python train.py --arch="tdnn" --model="self-supervised audio encoder (BEST-RQ)" --dataset="short read English sentences (LibriTTS-R)" --train_examples=26041 --n_mels=64 --hop_length=160 --input="mfcc" --win_length=512 --codebook_size=256 --mask_prob=0.08 --norm="batchnorm" --hidden_act="relu" --depths=[9] --kernel_size=5 --stem="single" --widths=[256] --init="trunc_normal_002" --optimizer="muon" --muon_scale="match_rms_adamw" --learning_rate=0.0076 --momentum=0.95 --nesterov=true --orthogonalizer="newton_schulz_5" --adamw_lr_other_params=0.001 --max_steps=15200 --batch_size=256 --epochs=149.4 --lr_schedule="cosine" --final_lr_fraction=0.1 --warmup_steps=760 --weight_decay=0.01 --adamw_weight_decay_other_params=0
Rows from block 4 of a small self-supervised audio encoder (BEST-RQ), named by matrix and row number. Each number is 200 + 30 x the weight over its row's rms, rounded and kept within 0 to 999. All counts start at 0. After the name is the row's rms in percent of the matrix's.
After each channel's rows are labels from the 100 clips, of 14848, where the channel reaches its highest value: "top examples" is what is common among them; "loudest" is the band of the loudest frequency at the time of the peak. Only what is clearly more common there than usual is listed. The data: short read English sentences (LibriTTS-R). In brackets: how many of the 100, against the usual share in percent.
# conv: width-5 conv, dilation 3 (model.blocks.4.conv.weight, 256x256x5, each kernel summed), inputs 128-255

conv.113,097,189,258,223,193,184,222,207,186,195,150,233,209,251,150,208,238,159,176,177,201,209,169,186,226,250,211,221,199,207,169,184,223,184,157,157,211,234,196,147,237,225,210,170,218,180,207,223,201,191,238,220,242,199,217,179,184,190,157,207,215,224,219,151,190,199,204,178,247,184,249,203,152,218,190,202,214,226,180,262,193,170,178,218,230,211,172,187,215,188,165,169,232,222,190,249,217,214,208,224,198,168,224,172,166,174,182,140,197,228,196,230,181,229,206,250,196,225,188,288,253,241,228,227,238,176,204,145,173
top examples: voice: female (92 vs 53.7)
loudest: 250 to 500 Hz (30 vs 11.3)

conv.69,089,215,191,215,188,203,194,192,219,241,168,247,167,160,225,179,202,160,212,195,194,163,198,204,194,176,176,209,209,221,195,163,147,205,170,237,245,154,180,262,237,250,172,233,226,176,243,205,217,220,183,173,155,271,234,256,170,192,185,190,199,238,172,159,188,211,185,214,199,159,198,216,168,235,258,201,205,216,179,224,251,188,225,173,206,215,234,217,213,171,186,206,191,199,207,239,215,191,198,177,185,207,188,197,229,181,173,182,159,239,190,202,210,247,179,185,201,239,197,178,134,198,255,197,211,203,247,231,223
top examples: voice: female (84 vs 53.7)
loudest: 250 to 500 Hz (30 vs 11.3); 500 to 1000 Hz (26 vs 6.2)

conv.119,105,211,258,208,218,215,168,212,154,125,177,197,167,205,206,245,199,208,199,270,157,170,234,171,198,165,220,229,168,195,221,176,216,236,222,145,214,264,172,168,142,206,158,191,200,218,240,271,195,193,161,160,156,178,224,175,169,212,281,205,214,206,202,127,190,183,228,215,187,227,186,206,168,176,178,177,205,204,166,197,240,185,193,189,214,195,151,215,174,199,209,245,182,238,233,178,222,182,197,166,137,224,165,227,196,227,137,192,188,160,156,184,239,174,234,210,212,224,133,267,186,217,150,172,188,141,213,258,197
top examples: voice: male (97 vs 46.3)
loudest: 250 to 500 Hz (30 vs 11.3)

conv.179,105,272,162,213,235,226,226,190,239,215,151,228,184,239,196,221,195,205,204,238,175,197,182,214,164,234,211,186,148,205,203,208,172,151,171,181,230,225,198,236,171,216,186,190,228,234,209,203,169,216,243,192,201,190,220,230,163,156,189,143,191,220,190,173,149,211,188,208,165,182,163,139,193,113,234,227,149,212,202,179,207,172,177,223,190,216,233,198,212,206,178,182,208,226,196,214,220,187,241,191,172,246,231,162,241,113,213,152,186,181,154,245,190,178,237,171,219,122,221,169,166,214,204,182,202,167,220,149,154
top examples: voice: male (77 vs 46.3)
loudest: 250 to 500 Hz (32 vs 11.3)

conv.120,095,193,198,202,195,218,206,195,255,219,209,174,224,198,213,160,245,151,185,222,188,248,165,214,187,190,218,186,250,253,172,206,209,175,239,194,171,178,189,220,220,161,196,164,204,213,214,214,175,248,184,222,234,208,187,225,214,206,212,214,170,200,218,243,245,227,142,181,175,114,162,194,231,181,194,269,184,236,212,161,217,160,222,239,197,161,189,170,251,246,152,221,162,202,237,169,238,193,195,210,223,228,194,137,169,199,204,174,183,263,137,181,258,198,135,191,247,239,200,207,211,222,201,237,212,217,195,175,203
top examples: voice: female (85 vs 53.7)
loudest: 4000 to 8000 Hz (54 vs 4.2)

conv.187,113,196,141,193,188,205,158,205,229,134,195,205,235,173,203,131,187,173,225,153,175,243,209,143,225,212,151,223,166,225,189,240,152,217,168,225,210,167,186,193,166,210,193,177,229,186,204,177,161,194,219,176,195,200,262,175,226,163,176,258,204,253,211,209,161,204,206,172,135,227,247,131,170,218,220,217,199,195,204,174,177,206,229,207,209,205,212,243,209,201,193,185,234,227,242,214,271,178,222,144,180,223,177,216,199,194,194,189,187,173,216,167,179,221,174,219,214,206,174,239,175,220,223,219,170,213,236,204,196
top examples: voice: female (100 vs 53.7)
loudest: 250 to 500 Hz (28 vs 11.3)

conv.68,101,236,219,211,227,176,239,212,189,195,194,168,178,219,205,203,213,188,177,154,162,208,193,183,195,220,263,182,286,236,198,270,131,173,204,214,187,208,215,219,199,188,186,178,198,154,215,213,202,223,199,208,294,192,157,205,222,155,112,175,167,181,161,226,178,171,154,231,281,198,186,274,234,207,222,172,209,216,251,220,213,211,242,195,184,193,192,198,184,205,190,202,205,236,181,231,210,231,236,235,223,193,239,236,206,172,238,186,188,267,202,187,206,171,222,182,143,192,212,227,252,165,212,189,202,223,226,269,189
top examples: voice: male (76 vs 46.3)
loudest: 250 to 500 Hz (38 vs 11.3)

conv.241,089,170,177,238,223,209,210,225,279,193,204,248,183,192,295,174,247,236,201,211,176,207,214,213,193,245,156,206,238,213,205,170,208,227,222,162,224,186,196,229,182,123,162,205,217,215,181,233,227,164,184,223,198,227,220,168,254,205,229,222,191,232,196,215,198,168,180,194,197,164,257,170,189,220,185,193,255,208,188,194,199,148,207,203,228,207,226,192,196,158,196,255,211,230,214,216,251,207,163,155,177,224,184,184,195,215,181,256,201,220,209,232,193,139,223,172,174,202,205,154,171,232,180,225,152,214,213,229,218
top examples: voice: female (87 vs 53.7)
loudest: 250 to 500 Hz (36 vs 11.3)

conv.19,096,256,254,162,159,209,165,264,251,156,236,216,168,223,170,226,226,143,211,170,265,204,217,193,249,164,233,176,196,173,251,185,154,155,185,235,216,255,227,219,216,197,205,195,182,226,217,227,206,246,217,251,164,184,195,232,198,234,178,140,215,166,208,108,140,216,201,208,265,196,191,192,204,270,224,218,159,242,235,178,213,236,187,209,230,187,155,177,225,164,159,203,214,186,179,201,179,212,187,238,174,224,201,210,221,200,189,224,205,234,219,203,191,196,169,222,199,160,239,174,210,161,184,195,200,156,163,234,241
top examples: voice: male (80 vs 46.3)
loudest: 250 to 500 Hz (39 vs 11.3)

conv.229,108,117,163,203,206,233,167,216,211,170,212,238,228,229,172,234,210,204,249,209,256,184,255,201,245,179,226,220,247,152,175,213,173,192,213,140,252,197,218,145,212,162,202,226,203,190,197,175,209,206,241,200,144,169,163,261,241,257,222,226,223,209,206,194,228,168,221,191,215,191,157,152,145,192,189,211,149,217,177,182,178,198,172,184,264,198,246,205,194,171,223,192,195,192,204,211,122,241,255,195,204,157,198,179,165,235,168,150,203,206,155,191,137,187,255,195,217,213,152,125,141,234,184,213,203,212,202,227,175
top examples: voice: male (94 vs 46.3)
loudest: 250 to 500 Hz (30 vs 11.3)